From a checkpoint of a small image classifier: activation swiglu, 77898 training examples.
Rows from expert 9 of block 3, named by matrix and row number. Rows with one number belong to one neuron. Each number is 500 + 40 x the weight over its row's rms, rounded and kept within 0 to 999. All counts start at 0. Numbers have three digits each. After the name is the row's rms in percent of the matrix's.
# gate: expert gate (model.blocks.3.mlp.gate, 16x192x384), inputs 0-127
# up: expert up (model.blocks.3.mlp.up, 16x192x384), inputs 0-127
# down: expert down (model.blocks.3.mlp.down, 16x384x192, transposed), outputs 0-127
gate.115 104:584483528515513533486563500437478436459553508498575558484492515513533512508542495485518443484554569528497523507474582540472546525465533468552528468486482437484487512460511554442481576584515467533541534493467500467534516489509490534471564465500543528477432539465475536504501534559560499487502558488458555537559417370487496425512449512481538535514601595495500480529489444471465453432497
up.115 105:541511539485567522481575509455442453497504492503526567439516476554488500526478523488519432498579575507536506536469624518491512457407531515478567496478453473490466494505519532392470521519470495477518541449538487477479491497513488543458548469517501488536461516468445563466573492458522528497527551551506519484494409445479484428484471472467528494491507561485557515514496467454505364475465
down.115 101:454505531446467467460410538460596448483634507495545512500459600535506504437476510524486556522529495473459494536440543537489531480551507499536561503507466414478537472564461528546491485554499477511499526553489486502455550566496452501551467557423480475396557467482430458442505436548547522477461520481462502528528503497559479478501483505501416497431468569505513507551478466503518443447531
gate.116 104:453508511568567500528503469513497464482472543513521508567523439497544519477487532589494421543524576486469496450471562488481458389458565503564519461501463454509459464446476449483520571504440482546523446563487532412530440534534458494520504567501398596479462479506486465563456536502506503431586514544485550469565545486514489506500483575487517525478534580488536523535495444545556486465509
up.116 101:499524456488430498441509519533535499549525470431497576524504495501571462453533545534505514460474484569458545499523435486491467473547426486479462520496519553444479542486531460437516494468489422570473489443478470558492575545494511504457549477521475483547548470540471453514481478492484546540483512468549466393512570494460518464446452494528485445475458460474470451446511491476538547451471
down.116 102:499496515475485497542563562478452441481509512549554478449420530415575492492524532533447561447469504517590507515533508576520519424504530421451476501488530492430454523475563482539469499519529554467428515602496539491533525511529534527561478454389434385525526581433484509488504551522463495460574513453499495514568546485504434527580507481535459474475471489495539487515533356470482533560501
gate.117 098:508476554561563533562547622520404457473501498461468460530462539475524554479531558485514502447544628556514578537460491570432443509507550513469457512563515467522545521397486469483527497462511525529495518522531516452525530551481515466490459399501518484531518478473486448501531546442447477538521580462473474546488447480476505512535498526465604498499489455491506514459536454452483539527502
up.117 098:495546448468423439441460413531561477555500441525489517463562470587500445546515475516441500472466434527498394472540555435513509534449474490558576510497425532482492473544485493486493487522539477460525507466520484580487516491538507482509532549566526510516545493467497543539510488491486472465454476541495577530579561506487477482587504511529461490472535551487443428530489562503516494516564
down.117 094:613536513560434476516555488513512477526542508514524572548502545543501495505558503461519536494533475418541467457528468585522508518461503537529538502438511500451536531444545479467463457433500423501481450527478469474504459504527507459511473527485502470456451490480475510494479477500424465486520539504523518457428483451481502526472593504470487477510443491496447437421486500541568455513442
gate.118 091:500496501428480481453553546450537542529521509513504482487507522574456531541510512459490442431545523522545444468451525513502451575507436525462515516470561557471538513480477474540503506497606534526467486515527559470524538521485530583478565495522467506530468493480496570501513487449498481512464510465546490488510478568578508431537536432512502449538452517467474517460514532370523488562554
up.118 091:461498487476502529508465496447495450562508532477483484490413498509453446485455433443510435492513486548437444531466515481492446497491471498495471509526538511456534531504531493550516584471455543505481508491507506472544573479455504482581575505536472519541479488465501502571509479504483563518490434452398506529500536537564564498493513415428538561533444483444516546591512511392473480532469
down.118 095:503488524435574490536471527488586575445539466478424527500526502471473515451494477464525526495520503505436490465512547481543535538543529497514559461560513512531459456461474555500518421522535505491506511528550451532496473498477494463485406430496513574549433553512486497464575516480518544495450500428567484444544597518509487545505487476480476461534438502511521462493449464478415463538509
gate.119 099:443492476519554439445462528478499507465541494468541486516484604355541446492516445487496524543491485494542518587447517569550471502555536496511451502534463453477532531412583508424501460582482475572482517573507460477485524510510504588584548539431433526463560476578513544557461519484527472472469438503523455475487535503507484486515490535497453537533528516489488502497463452521534567433540
up.119 093:538524503455477557564573469518493482575478494533414538484524475612479561491493527538490452432524493504482502392574487442503518508458477522509547475456502548505440499577472476540505508429563527478500519469468557442503499483459497531419461425570494514497391496438480494438534491505506479515530511510477563545559463513497539511474445422540545450492516483530515490515544552466451420509444
down.119 095:507472490419478501526495381481475467518530550471557491472396515494485539465488491500501521532542489499482520490531522500509529503477447487454499478529475527519455530435468583504511440520496425550479555506399545469467507549535494527499494405550527495514487565453518423471518508524427568554442435495472511504521577469556588487463521482498475472516504477477523512447484532528530593497549
gate.120 089:517488523526473483553462446503520564546494471479464527498530494498500554536514521476532491573518530507501474557439412435587481487516529493513462558469564511519549480500507453477581601488519536526524483487504405467469498540524480500461483463524479513444517528503497449478556447503520534552525494473580593511512528477383509581499523516531507477489449414448463506498477532449536424523477
up.120 090:467526502455454536511456499585516452523539479494475522506536516505499532445496537570527508482475463506513425484473478553539562533544431468527501536490481505470413604555506504532514427484506465514524540474486484525546482488517516543434486521432467493490561499464473515579462491452440522446537506449502483564460527491535511501446569469528503536492455593529544566502481445545485443480478
down.120 092:434512494566486472509586484459524439489500446501502468508467548440478550466438464480465516499553426482490453517483459483585540439488508524498517497492470534442531449568522533484392482474523487496505555551497516503526513489425452537546506443481544495493467528504557507544461460565449532552509431459520558549536453520453499503528547473490507486487520541429430460490482499578519519524500
gate.121 093:383483424568493455493556497463490538518439470511536580546416576549501552455501499491458518435512515456531494589544501499531475493541491471471557471539573489527502538511554526454524472479480362519499485438522547528518473423524446491478486529559481494499469490535443528544486452459477466509555465531515555528506499435447547480469499449517595460487527530453495513495506494530559535497492
up.121 093:628526525465475570535451485561472430501507548482452443515530417508525489539487482500542477563475474508497469448512528490495543528464486553541428507455457566435554456411495447493452476466537624485495498525546497436501537546502515455529556493504484530525518516477519491458491578490534526448480563489507472480551515594560529529464487483465426500487489452551517466455470511442467453536458
down.121 093:461515595547594479516577568462423525485445514517490466502507503478436570506468505507484457500474505447454534546553502497533474479448506505535498470504506511499578534525556442471606501526563517530430517471507506489479472493546523487506485504469492575431482486560498487472463481539490495466466490572478461496497497488501441547502556444464468547533428459523430470484525521469453506508530
gate.122 108:524538531473492487496523422535484535537476577470448451575554490490484580556494497540478482503446501449434471514493518493444432510525517544550490536551479539529514583520457512480483545399462498504565479492443499478497482540538489470516463492500488493459536512474498500501521542515460457486519496592550559504504481505462515497468576458511501504513418481464489494498533459556540547519508
up.122 121:490505436482520436490539575472441480423490459549559522450460500509426521511517503460529578493541498586541522520478497519563569444482584463517461456446485438521517423576491542511513455487556459495554458543444478517531462506472503522507526474548528504499432547446446472465514501501517538505478514469510467562485466461542508484516476484463533438526568507536502520507471504508455448509487
down.122 107:445532469490518547450481448517550478439543459510469533492495502560489498488561526492541460546480491539490469503431549484487441507466525469586458490462407486431528464491564442506373503483473558501447512487516512484447446436540466452567434437521469487534462387547491450478491418480505457505478513478532540475491518470520558529502532433460511473502489466480531482524612470506458517475481
gate.123 101:493480486495512471508520501466500574600459502520481507500534510535516489459454541541445491421541552471512497449454451457406492508569520471493555503441497564527461502497514429486471557513480418506490469540435542528590520573472511404585519457571602528519541527494438463415503534525527542509484504479469516559455435455514489522481490503464509442470486438475504527501523556489447472477459
up.123 103:440542563481467461476477536563495447438495466503514475459557428459505465452529467503461485497522494547502494495452532486512473553514409568437433527442548564523492498508511500548517456566434482504464487521465405517488477459498443550501497405592495483467519430479526497444497528450503504484465508509543510537485569497549489486491490464493467536551438531607546457540505535495458487473445
down.123 099:437542483486466529478469457520527530547459479484452467481502555419550508491538535467499504478486456476502476524528504506568483470416525532497450475456507545576425482437461516489564508525493530500483495580450564489550472468436438471498513424417516451483497499473563551485561507481451467455527447460531482515531530452473476466468434553465490552520503513492459581455501516452505561509500
gate.124 104:501512507451511508482531445429579525462534472489403486518465463510548530537432501466485558529555533543512511547522490461449475520459526484544459510520482528523505522487500454496521584475566525467391543508486518426488474466502485534468513539498484458429458495512435433537437461531554580503461483478502441539527518518512480429466442473496433456498539438450504517494491562502539503449502
up.124 104:482495492560454492539524544517455499480473549535570512490475522539489505515536540547521465442521522488420463491496524513518504487462469447473471510477581446560493523583467542544533454498522529537561572434575528522558521506501491457508494409463543539509430481496557523512508429494482524485576489550510517517521555510434492520504485517524521539484508523503443467519512413480504495525580
down.124 105:437489516484463554471507503518554483459480505481523545532560479452581484509524439486490497419529443498471543453442536522446605531484516514509530528453526439489454433572514506531540527472478488412450473514538530439447491536492508519459511497484512533521509447441473487515535484520534512499519517453462484453514449490424530523494494529465493472510398519451524418559490518454486474499525
gate.125 102:509465527454531548520521518551406515512516556413459497430456509407519557485540497532516441493522514487543479490556492523469526515499460489482465414463498460472582542428513505460557475464489508471540494487485503485497513426580465496496501499458532494555485528502450589570471442524475536430469517445472493461496472571426535462557520460538521497552494458506548532514484490472499559452439
up.125 103:543515538506504519540475422592481499523506561537441443563545549507461457502467523506531539460550596386494448552451449473542506469567435423508569410489517456572522528471498538517494515492553514496472558551587529535510560463504504460456459534501479511506458506526415479522503520517480434521509554437462535558506543540546501464474530450496503485460537450531468566527490469457467539439491
down.125 099:483493507540478511517492504471429468468485613404560522470455465532469507465498504463489523505492509475517517487484456589453508516488520478470528446507508489435500512543461447483482446502406449432533461534477522491419493478483619504538456487438488531514468559419496518486474536471524449527481426556443534502491574459515564539458548520547461452407477516531512491594494525521448496509476
gate.126 108:485535516462513480528469527503468538516555528436496554557412496492521491494508506531471499521427489552522500546468450470549479446539492491543380522465534453438582432473498515468536512491511511520505521514519458451533489529608506546534497452547450545581523516469503504540510514548555483522473465597556521440489543458487460485538506503521447545474562550500496619534482561507526502540481
up.126 108:512512484608481550479529501533519468533461528508473476492548438527474511449492431459460517508472539482529453447444569549428528457547546519556482515517494459508432481494435491433555541505509471598501477503475571539472479497520454558548533514489570526549515462513522464501416511476463511445545512487543482513505470513406474490512440512515448581503450522487502577453526540423491530532528
down.126 100:533425447509555510538533417451499457516403540531475419475500499562527506446559497480475470504457483492477489511523593508461451435585443550475514469514511478469558494482518473520500470533485476471445447538433499500492506546543498448492563548505469465532437451441497551478533555467460501493537534544470547473537474397580477561464537502454550458494515489520535484527499480553479457484493
gate.127 104:466514444518478523460483527473487519528478508534502501514436461432517466542553499489455531479508528491508480493482481491465582482490505478473466547429419539509484481533471453515521520543507481494467447535477406502503536420503520461509546460513436520500488503610538571517536500469479506557461575469532543500539499534473452482558511471513536469457517534523494481479579460549500514478466
up.127 101:509531496477479476543532454563495483466535496479528526484598544553489530465470497502513484526489448538580482443552527473506442546539511503537497411544522510540475527519521507482507447491514576501487528505594580464466502569523444538521464519532530445498478514449423459455444470502517524419557462513474504490471501459547523505461483533493454544565501459495521532486433486432496516484520
down.127 100:525510473535505490497555459470548574514576601464551503509541457478502527506503444525473467503530502506549429558462514487469498488555516454487537478443495484457509503469492491593491484465438478410442475431469511529447453508491541488491457492492524463520476483530513475550517526540495444480554508545454513475545476492532483484499492463473465507457486454460507552466478568489540506554528
gate.128 104:491464569484470533555458514542430551507398484499470544473530465485489541534522476527506434493481477416551497457515478439461496517511505498452501510544518589512459513389519456502454485424430530483547544478470540545436465510505568505436559496548435447515526508523495534503462488517527427465541472528464527518528468495482506525520602528548540456449488563470556490449548512433539589509470
up.128 107:521524446486532448419524480483582487503587519522539425526444517506473465441491503450555536495523466541477490550514498563527500470446515495545497467444482414455521513587495519501559535545525482555444443512498448468501523487486406493522459495453547549520456488486459499484498514421540591535484528467492491534448530493516516489465392486433465537538484495534450498541460462603470417473554
down.128 104:461583522541486478547473504572479432451443501528461460511468541533584466540488536535495432419463469491475430570490477506531419530464500493494477551509486505647495443480533441473432454462520540558479435592459523496457469449523524493512479581409524570512509457482531506484449529546490468447450441513473494497497515409477509502532488478602512496571548546493488508478577437403519497486490
gate.129 096:523458489436451507461461498511499516555458449441516519472536448564522514479534585483494481498532585477534505527401463502457470506469510506518467535569525424504463451518504470518511463473482472507492502539434561538469453496430509492465443497458498528572479472533423508475519429475469424473454542469468593464506553456468482570539501522539463534589443516497531474503493493496478509477555
up.129 099:515509542575483477493508439465494498451473509456472446474517466502532488530489495519518521538491497505490432491464501433482540529479479418440468416434522518523536553473472498516476484417531529496503507498523539422505476517546590486484503458535518490473516547494624524510492522544454568531540487530485460488546468465499573471470500462545525491504459500494451514475455496560484503541442
down.129 099:398571430444517502399526553526456435499502542441537549544520451446476513428487486533497501455494523477516496508467473470533536485492471470509570525509436560419547518502524435532400576495446397467556547484498533493502504527504488510516546537538534564542514551541455485491529552504582536534500536507472470448544552473548510547541480538484526447532496508409565546471541513513492473469512
gate.130 105:527519446619509464476550494445496484530472466590539487514440473474440513472468504506510439489491547473408515485502526410515481527550498495512464474521470566563514463485538472554474494518530441617488503520483491574532545465459518431474472528517552494565521585463479461480463474534567559501508445473525488427435593484508433478431448529502503471586535548535513515543523512431463509419527
up.130 103:499506480577537434437490549441452493530477478569525464534439465442428506443462453524517461460463516513413487505514532384506472538569549481472470465537470578555494471498540492526500503542538477643501494516464457494532552475445519477533440523515547497557459495463437411469481519509538563510496474476511496426406597448515473456461471563446498438546544534557539526506527493495461506431522
down.130 098:545508437499518564571481577481419509508601478394514451486518435499458518510453501555517454523451505517457509512544557462474519482499567518416476490504529511469590572503482464543501497407479504523530511444465444428510466560435463539494505525476512500480487462495463478559550496555557515499507565450491516503476468509502495513530491521450486557468515522561579490474452452447548468558494
gate.131 114:501460443515467519501516536442477484491549456520554518424448490477496497615554563515535532527486470467500529497477442474452433566525491496472535475505488518537502423440494500511597477466557541555470565505530499498455478490463481496528438472459485536469430518425427433536523521600488521475500458452517544520524485495478505547464498520503493510484507565445518511445425509526460483512590
up.131 111:489502542502523490526489475508510476500486502474501493576536457466458480431487489519509566488504533519481472521507529505482489430463497526513443582495491474461487597508529500479414551556479437487516457518395493488544529517534505528493528533525483478481516487578533543554508491449504450522498601559541481484500546523489519507533497453486491472558505458614502539565557506497568513477445
down.131 116:483526528482502471491493416486558537492510448531457558543580503462518542496515516504477499398523450489503485620509528450401454596488450490513546517500520469525427464533543503545523517508547489456489450484432508470491484521573556544513418513442545499424502539480488544510461523481541484540582483509488444390510460468541419532573525441467445495487473495466437471563572500430535491494468
gate.132 090:559465497492447510466533555553520372504551531443471485447502563447520478438480454556475531479440487485631541481532527496522506440511534432468490467481516553526485456529472538521433460553530487500502477487493509534562477526547511501471430501460517496434512528473426512458502504496449446515505497450467562462476557479535424485534567477487447473504498434494493474481594453497522468565505
up.132 091:471475542490484507591526467491499498554550487492479486424538510506505464486538536512433407440528507560561563501521492508518493520564527473500438550510546514568513499461543528519491477546478469439457476494543460533538548421526519428501487468460543476497496507482561489491514556415496439519474421559512553440536512534518502505481525511581472465510522440476551509515573478477469501609564
down.132 100:511458471469561531497495581488501524531450492498497536560520511428487465473489432562545496540454503502491390522427494503540496503513537513487485452527563544505504523429444463428480514501505465498493475505472530391489436439500492552535497517530556511507456589477568429432536519431547580496527455473563510509451466472475461477486503501555534446583422456454461519586480405483512498535460
gate.133 089:523488404435523448457460486545484453515539481507513523553486473530511447483568506468456583556470517545524551460464439515459525554492530502441418453507473470432503504451523577459545504499444491536588512539486506482523501500573469511473513512509546524511465487594463575499503497525518463542408456444519449417481451565586497525470519492442482507535574506465511556506448495500486477414496
up.133 095:462487568511471581566530484487534467484478476487489421437516542464474499491488413485514494466455514508555489536549483548441496442539577529543538590496485514544487490546485497446492457494542484510422478522508504598481523506447595451593527481502477481497502486430471428490502470580497504507547544521478561560509545419462558403547571479537538462529478486525430427478559471491504464522534
down.133 094:472467520520516473554449524527485477518493505476538434527575565444463523579514571492441482510418528524475422507467472517483523546540441551473493510522479505528491544411487497546475513502464439462512492491457519479521506441549533486624493516528525533486514531546548453497611543536541491474533524504499445559547507507488434486463527496564467561489525502507499497570399491464502473493489
gate.134 105:486513505535524498464467497464498573468476454585452459481453489523491512464510455584478474566495495489492408516488507497524503573454505456514512554534529470452459499512490517498494565446506566568480486482500414523467438488526437523479506463451511524429535459512473494512457493517505564494476561467432473561525476521462533553505554502532540460516465511530596507437492486550463517543526
up.134 100:540504525442483535537516504489515458489527546436574500514537490456511475526483483423519512440490519530520577454486546476468526447525498512505471432423452515551536466520495465493518412517518457504473523477494514508581537486483508449519524476562535460558503503475538478526545543544541449545490440510533568486469488454565462437540487493470409509500545446498507498504456475443551491518531
down.134 104:477396503538391576485561526539521536415435479465471486450509518538457499508512450443504534417450492510505487527582519497478561533516503491433479560534508499511522502619483494436504514533566543494450476535577474515444526506463532584528472525548476471485531530480509445486416458409504517455458461522495455515485537464449460465478428472483523472481535453559530466490540454521478539471546
gate.135 103:456410490514498507544508563518551464508476443489552490485576555508409492501493574461471505527442577531479512476564475485577520490550455468547485554458475495486520506446453519565474536519476496415493524437450499417590518573487488544491529459456599491551507538385492542578516497458507411465467423507524470489576485497406562510483536538488522474493535498517528496485470545479568533444496
up.135 105:434571515468441526485508475440506463520536497499480459500481482551491495544485430533456527429459534516521497526527528567496517533494457530477534540575456542481492537492468447552602488475511466520520550444478582525509543539458489465522458516468564549467450514528509441459582493442465513594530471490476466466485515513467467516498533516508534586480482462435454486420531460478533501486485
down.135 101:427525541500573470448533579540473571503535512461491465474506479458465490522527518529490451552572580555517557478526570577564517511527496544455498456522466555558565512489480509425498490540477557507502469467468435506539527472488461443484575523447502496478459549520527515470487467456594501533522561490472460544571458536439468425483482481576564484467530491527478491578512485476507547477460
gate.136 111:471539524545516500471461522470574508486461462516533539525473475541436501501506466474471566518520562425487511472552485490504479457480512503511526426510494487512493547585519594562579512509536543514437553520471444537521479444521444538467486487456473522513626500448509483535442444451505547484573434476497516440520503513496578504491504484524489546514571413499556489485550525496592534462454
up.136 109:516509542580506576484507483486475452504424474458500497487547493480518502536555504433486569441527540466478520534491451512438486467487499462471416484543523521573497521541529465515524515500466437557412512465504520506434535550544529453465492542497532515514546493506532477396439449509534497474488528537523477375466521457551431581488506502490460534563561459503479523601474468553505467467535
down.136 101:514476507511472478442513488480540490560524452402441498458504488427540517448544552529591501402457536512473482541503558511506481502502563513455575514576524460493539568561422464489542505518510449483550492546496545408495460542448521523439499494520479494522369457510532519486622501527527461494508563552493514508495494468552515486515460445533479472449529561555483551508494475479502541539511
gate.137 100:513509490526490508486510564472530539459516521401450505545416523523547514495486463471511463482501459436532553503563449516451457460475485490483519480524526459511541500508498500437442496564548533468545419529482470520431493502492557525523515488513530441539469535554465523484465525442431529444505537524490514522540487514596565546599476504493549484506542479435504527546466455463491440406524
up.137 102:510500490559498499488496597487530566467496531441434497543475544535568517493482461493468435499519468427505571517550462527464466445484514523488462452511538484483538537556513461469440505523550540420544436548526526542467506498468561509504519498515535458530511532543452517521510522453391543446530493528480509532513520532563557550546502536491540465527514508453477569530477439479508467430513
down.137 101:452411476528461517471526427506477452490488489534455509609486458478475529505506517444517523536518518580393494461529545513540485475448414485560525551552487507468461523473445542536486442491496500452462565529499490568509540451543450544573567530475500532477396504562492459434475452531501493556520501509459544513512480482487498582488492473505507504461608533478554481492545513514533449472532
gate.138 095:477471509481518461469497414484466481496532494453509531535463486500521511546470481534458504483535444451478442433501435523526484445493445479524510523604432486523478523438476482549491538506526471471483498588522468565448513503506469518485483504527459524471457532516417500550496538464578451430528570497493540489489478479511427489547470460477530543525504529445416589539528581430476510434460
up.138 092:404458526457513452489529444507409497507497500486447475508527483506504523559556483487440492470486474479532486432510455550597572447494494505549471505581454462501475573434502470536510525478516494438522448553542525535492455481468488513528496534512470491475420496493410467528501482486536489396516549480468568438487464472511406508464539466507571549571480547419420511575489573457456480441479
down.138 098:494499491528530475525518562567475472577442525507576564482540494458503435586536539474556518517494525464505507590468500507453531496528531488497527545516518551438494516596511539486471458514495555488548491505586531490466553493444458548494497495510493499500478462548514438514454482422508463513413532549537525474509519541468473543500488508528490497516487521553506508598561448501549483445473
gate.139 092:431440571503452517502600457574513523540402528492541510532482528419565565464503555545495443565529489383527515483529439507569493538535554484498500487564433524462465563499459533521579448462527524515446499586506499509499505520538487444494501494442443552480504483482484446492489536595481511479492482482460469641522468515518453471468578529536502516507494510531459480543445531518470523487508
up.139 094:456558590479468434476516510483597426528441542476528484542521522488518567496531539498471459492517485445458410493495561456460449546491501504529479493548458542435451503515547509543503448440526558484453514576533543552479473550601466493493509477490450544511520536569469483448554496497437445531513485463480472515467393527474516571466545506528522543485454509524534562521463535438436467549494
down.139 092:484466417400565465493523474510499547476481575441514470461525553502450521526561537581561459497473503467493436475547484503484532469568463474473472510465549535467468543520482508507507413505488467470496454480474532453421525438448482542503463490516500461465496480516536605471450534428526498526508520426515545558497469466552507470513502490540546436499462517503525496510486548511523442522527
gate.140 097:575446518501499502445507465589487536423511532484443475496484415535461549425505428458523441498492445460515501397581484471465578476530544521475450488500461561486379470541474458523470500588505498521550555567586476542399494518471455529484521441473486536514570414570545489472505479506500489516516505528523488504550506557444533483475464419548509540472515507570468451527412503525450538481486
up.140 103:511515541444434497532539463480483490538521562493545482508430523520481517492494562462544538580507543531499447537492483522521503503450516506558521536541442559526519604417528463474437439487538473566451449479475509434521483457478481499566510479442477423550519528464480545562522515506499544500518540493473498546463547512541506552474449577518508498508501498455578523499479488540510535479529
down.140 097:520440495529499466537472498525377580575583498550503514547508504462546532447486489480441456497485495509525518468482525540477545455465550439517537441475474492558474501498512521490524452480549471465541544447545512514534509459514508495504504480440531520498539500514504446482439517465449525422492464495512568468523501526494616596483499544480476446441546458542487552474532531455481501479470
gate.141 113:576520526523515491491478469469467514461490481500556522495447446482457522427508475470586388499511472458465431505472444435472487545507448530461508486542471472492518460517572576483446472470490552480535448542479463521528491547525491472538455546535404461474589542525425620483472517458482505500458494486543580497496475526562497456513590565515510534472400486534492540491522537523479501448449
up.141 108:551437521535478402494463469469531515502519501499529494491552455497477582470510575532543479517518539526492461525451459441540530490517464510505549453563474477479519492510543476500461480479492521436554463515496446516468476486523527524577539536522467439488556480555496587494479556455521453455513491501534521481449475565523502520515551491500513517473417491496500544571501522493531510464424
down.141 110:511411472488497495573567560524494514513511478542531539486494495539403478481528500521478375506579529541503465546493469471501529547536442539480505498559500477536489439475476492417519489516413401537578460472528450480499454463448469486519531474492510464514498474531437492479467411548509548478472449495480456478472473470580525466491565492539514558490415542490580531562476473549517476570567
gate.142 100:521457523470500470512452521474509478462507489500540526478495522454490572554486567444553436567545532467549491490543516562538508434495536527493523522442488469552504560526519551510454522514498544431458579495492455521549466452482486550446474514436388527495467561492452445522451493524495502536467468510509425492436520534464483456523500498502500440537570480470420524467522487565452511433534
up.142 100:514463485491518445530446539463508505468541507466502520524501519491526597565479540431490440586531547500545528471579512522496562465487518511477518475462474424558500501528498563473479507526515495513460569498500463500569501411507441545470478524432393527537466509502496432537430501532471510512479493485496453497451523557450500479528485490545490441537561452464424550479507505564459496375534
down.142 098:523515432515435566453412553501496473544491520492458497569547527488518473540460502486550466537414508527514504535450480488517515515518568504541505532534517505532542472513461500422482539473481433476495482560476482524454572495496380500514515525487505444469458483501572444487502552579468478517514540472581500471495538501459503429470506497467487453443529555468487520484497479507440508431498
gate.143 098:538384474470480506617540495560534486500484549471497535478534485504524476443469465474463537414462497531431474499534494472483532489513583443453458514516460465523547414564429466518531528529457453449560486540484500554458507545442447515531525460501472515519496515472477441451523565506489486469500558466512505446495554473534530486439533501552534540534500591467507511516498518452498538523444
up.143 098:520433500502511498571543489576548538471469562510519494495555488479480487461483459482469552452484520508425452472532512472488511496532562479503451468511530522540537406561457445526539504539407446469538458542528458543508492494448462511540543476494440474537490528456506476468541538504442526421518551477496523448469562418516487507425498465522563535567513493486516514548530536451480523536449
down.143 099:572486502525485579448477481512551547500505512469584409531497536487492473542520450520500545452440488470482475474540507554554509522533495417600525478529489457375492503517511537519477476545519465549493479469459546453512563487492461474451494521521490516501482493511503514491502491492570481586482407456544422538563514470472470462465455454504415513546579374484466450439499508489516466490493
gate.144 100:488478575564496543514522556581479495529592527501542434440509493480399514411522484498483572488509567482468489442456504498505429517493534547494506422542534509464501482510507501473466554449559447547521526532514457509528537505443500481487531512495502514451468523566498569477475496479527513445477556526526498500508509515469522502477558539482500516507543514451480526518488505475527491469489
up.144 095:452532427446534482485440420443521467518441471504432544549512519540529470529521462535495422508507419554491487534530512463493526422558480469541530551438464475517467466472538452508562490518459536501516470465546547502489480484548487532557442494491515493548510498467423439510504472534503465534527444523543512466488465494513488486536491472464490503426433481534518456458503500552502537519539
down.144 097:447504476555528461530528425489530495536492436469528473526457385510532507529568487494501484547560562540512550539490532518442483421511521430504574515533577452491495425527461439522528467533489516451486405476520495549519452485490496521523490456485494491496538491483542489484498464569486468538471494526480468495473513531560486422566489452453479461496502431530487485567510412451455457520456
gate.145 108:441484538518544495512499484435471468486529520516502548511538540534453507507594589482522502498500513529543478611459566490537516466534518435502511501502504498489436499520571475506529513456504416541474526460537530508435496497514504498461478503510481479503479509532571487461478512531558509485459550464476511509446526465530532482489492484530497473534535536518426441483542484542495429545496
up.145 103:447489528540524519516503491465466459478542522516461546508522525539480510512582558443481511477541514518522499631512588450486489466531545421481493496496469508488470536524534484497496511456506401514525527487500524526411521464523516503523466533564529459516473527535548512471471516513550499467446509431472511510474519455551517471506492503553481462549521566491425449515555481582482487530495
down.145 107:433487512510514477534447560485525452526513496571489482541475428533496511549507435483455511568519504496408536495486485528477509484528515517453523470489467514517477520470515472480427553530526489504495470499521456497555489400506511481497531524477481482512500497485530540552528463503525483421454483422465501567455459445472516441424549490459428508563542523530491501510535522576543510462547
gate.146 097:478446427506408516504551470506520442508552507460585562473473478481496466580483511443477482533553479518489447553555476533483456524512527504479469469553417473498455523537455544457581465469539517513488508507498497540541445438441561461520579493540391588463455449527512495444445438551447553473538501501465458524569578472543513514439551457549483471529522507483486540495548514472499488487482
up.146 104:532460522527498497470499543508546427435487514506508562511509457556480447547492466482545490510522513503472516493486468456484471526470493551521480490552436484484412546439442480410482466571488524470517474502559475552499434476441584485527510503499360582432460442488467450427431495552443574486449539452499499531588599544509538499521483418455516460527497528518474511581523504531493519499507
down.146 098:577577550391507482529560465568490511490562469492517549555517540448519508476494519454549570545504550450482530512530577443485512483467459514493532507504529514439448402545509565588401591571541426429417558501576490446455398517481517427460526524484500518528471528483492465586486447524534497488556534538495523545488413457545479583565558499578469499453514549477508500505560499469533522477492
gate.147 096:491508551472516422515478487493508519503542474432475528477370517436497540547462558524548538538509415439494500514467462524582497488564541468494503435623539511433486483423446529527532497515484539520521563574468467526609496439505435525520476492573465436503489484546532510510557432520517538479431513500537480581478478445526505476567469488453457476496480481505555540559498549553488537477501
up.147 093:446447506514508499431492469488499498467445499522493570479452414523464486517582537503589569506450507427431466532550481501488578462474535456494489459474475468419544473458500442543514559536480466501518518484506548489541468479541430546531479521534534520506493476494492452480550518440524540563465487496512436441524535455551508474560455492518434468557456477520552528432529504442489464495430
down.147 098:468558509500502504483477489452488470544555429497546447500489525519493547452483498530416577582549561533473490527494550553469540524494479522486598544465511508503451491486565560461464511510481411575478480464610578511422526552497512521488533581575520494523447491547528542505477477501498443475479554488447530443465513537502509544544520493532503481530521536498485514533540537481500545600499
gate.148 095:556540562455541503463473451476499518454526459543600513524507440491468514573479484505465542541441496464498483491532470471542488469552531493483512549506437578454433507516439433506492484512506488556462478539487529515501487478536511523581449505466548488440508558549490496525464461484530430491489436457457489469495489487499465530454587515467441454559454426440452512552581564499495458474471
up.148 099:557429470483578509481560507523476432542482573526540474500440458472508481496487494434479456488530516478481472501526516488428466496500539494488524574532506500491491507383460480519530538491453486517497462577484578431464515570457557510457412457491482529446464465464480519517551492564489419452468569516541542405531505519486472518493538495546562485459487515486446512530464505544499458477542
down.148 100:565471390517463442479535537462488506492516526469501471545506546575424514475439585507522533409496466541416554475487527508556492497467408448517448445486534478568459476502503478412430575491507549476558465475484502486515538459540398450427439487549555436553510463476434490500437478476537460516487515510515443463499498566518489458395475527520503541506543516535467480526459499480520490536510
gate.149 096:532522492467526554434508484464513544465465535478468429490462496470513498495427497507475462491499528465494437418466426509554415497506534539471431528420562476464514553533534500492518488493592494522519474460469510512533450454428488514485525508533541509556545548465547482500512437494534451547536405518484511546545468441419450503475503496537557477467588447490523543435611532541425544416482
up.149 095:476468548501471489571525494521494422504502491484528546513535487497472579490553522444547512542503470519494597547496519492439553465497496455522547496575447529521487450465517549558516503513455512500458516521542488450464537559534518496533475512472473518440434482537466535500503574495481557473451592475535467414471532557592534516515491524486467548503413524496478441536430452475566446563510
down.149 097:474444551548480519548506437549445523525443496469524435451501514435467418499493523496541476527479431436483517500487453487488512504491474497366515569516605469441479483493544515490483445479515469508449521547536504496561457510551542543481441510516473517522482529529568500475489541535503476502426533520537485504489535551471587475504563443493542600521532519445483553505479505509432532448473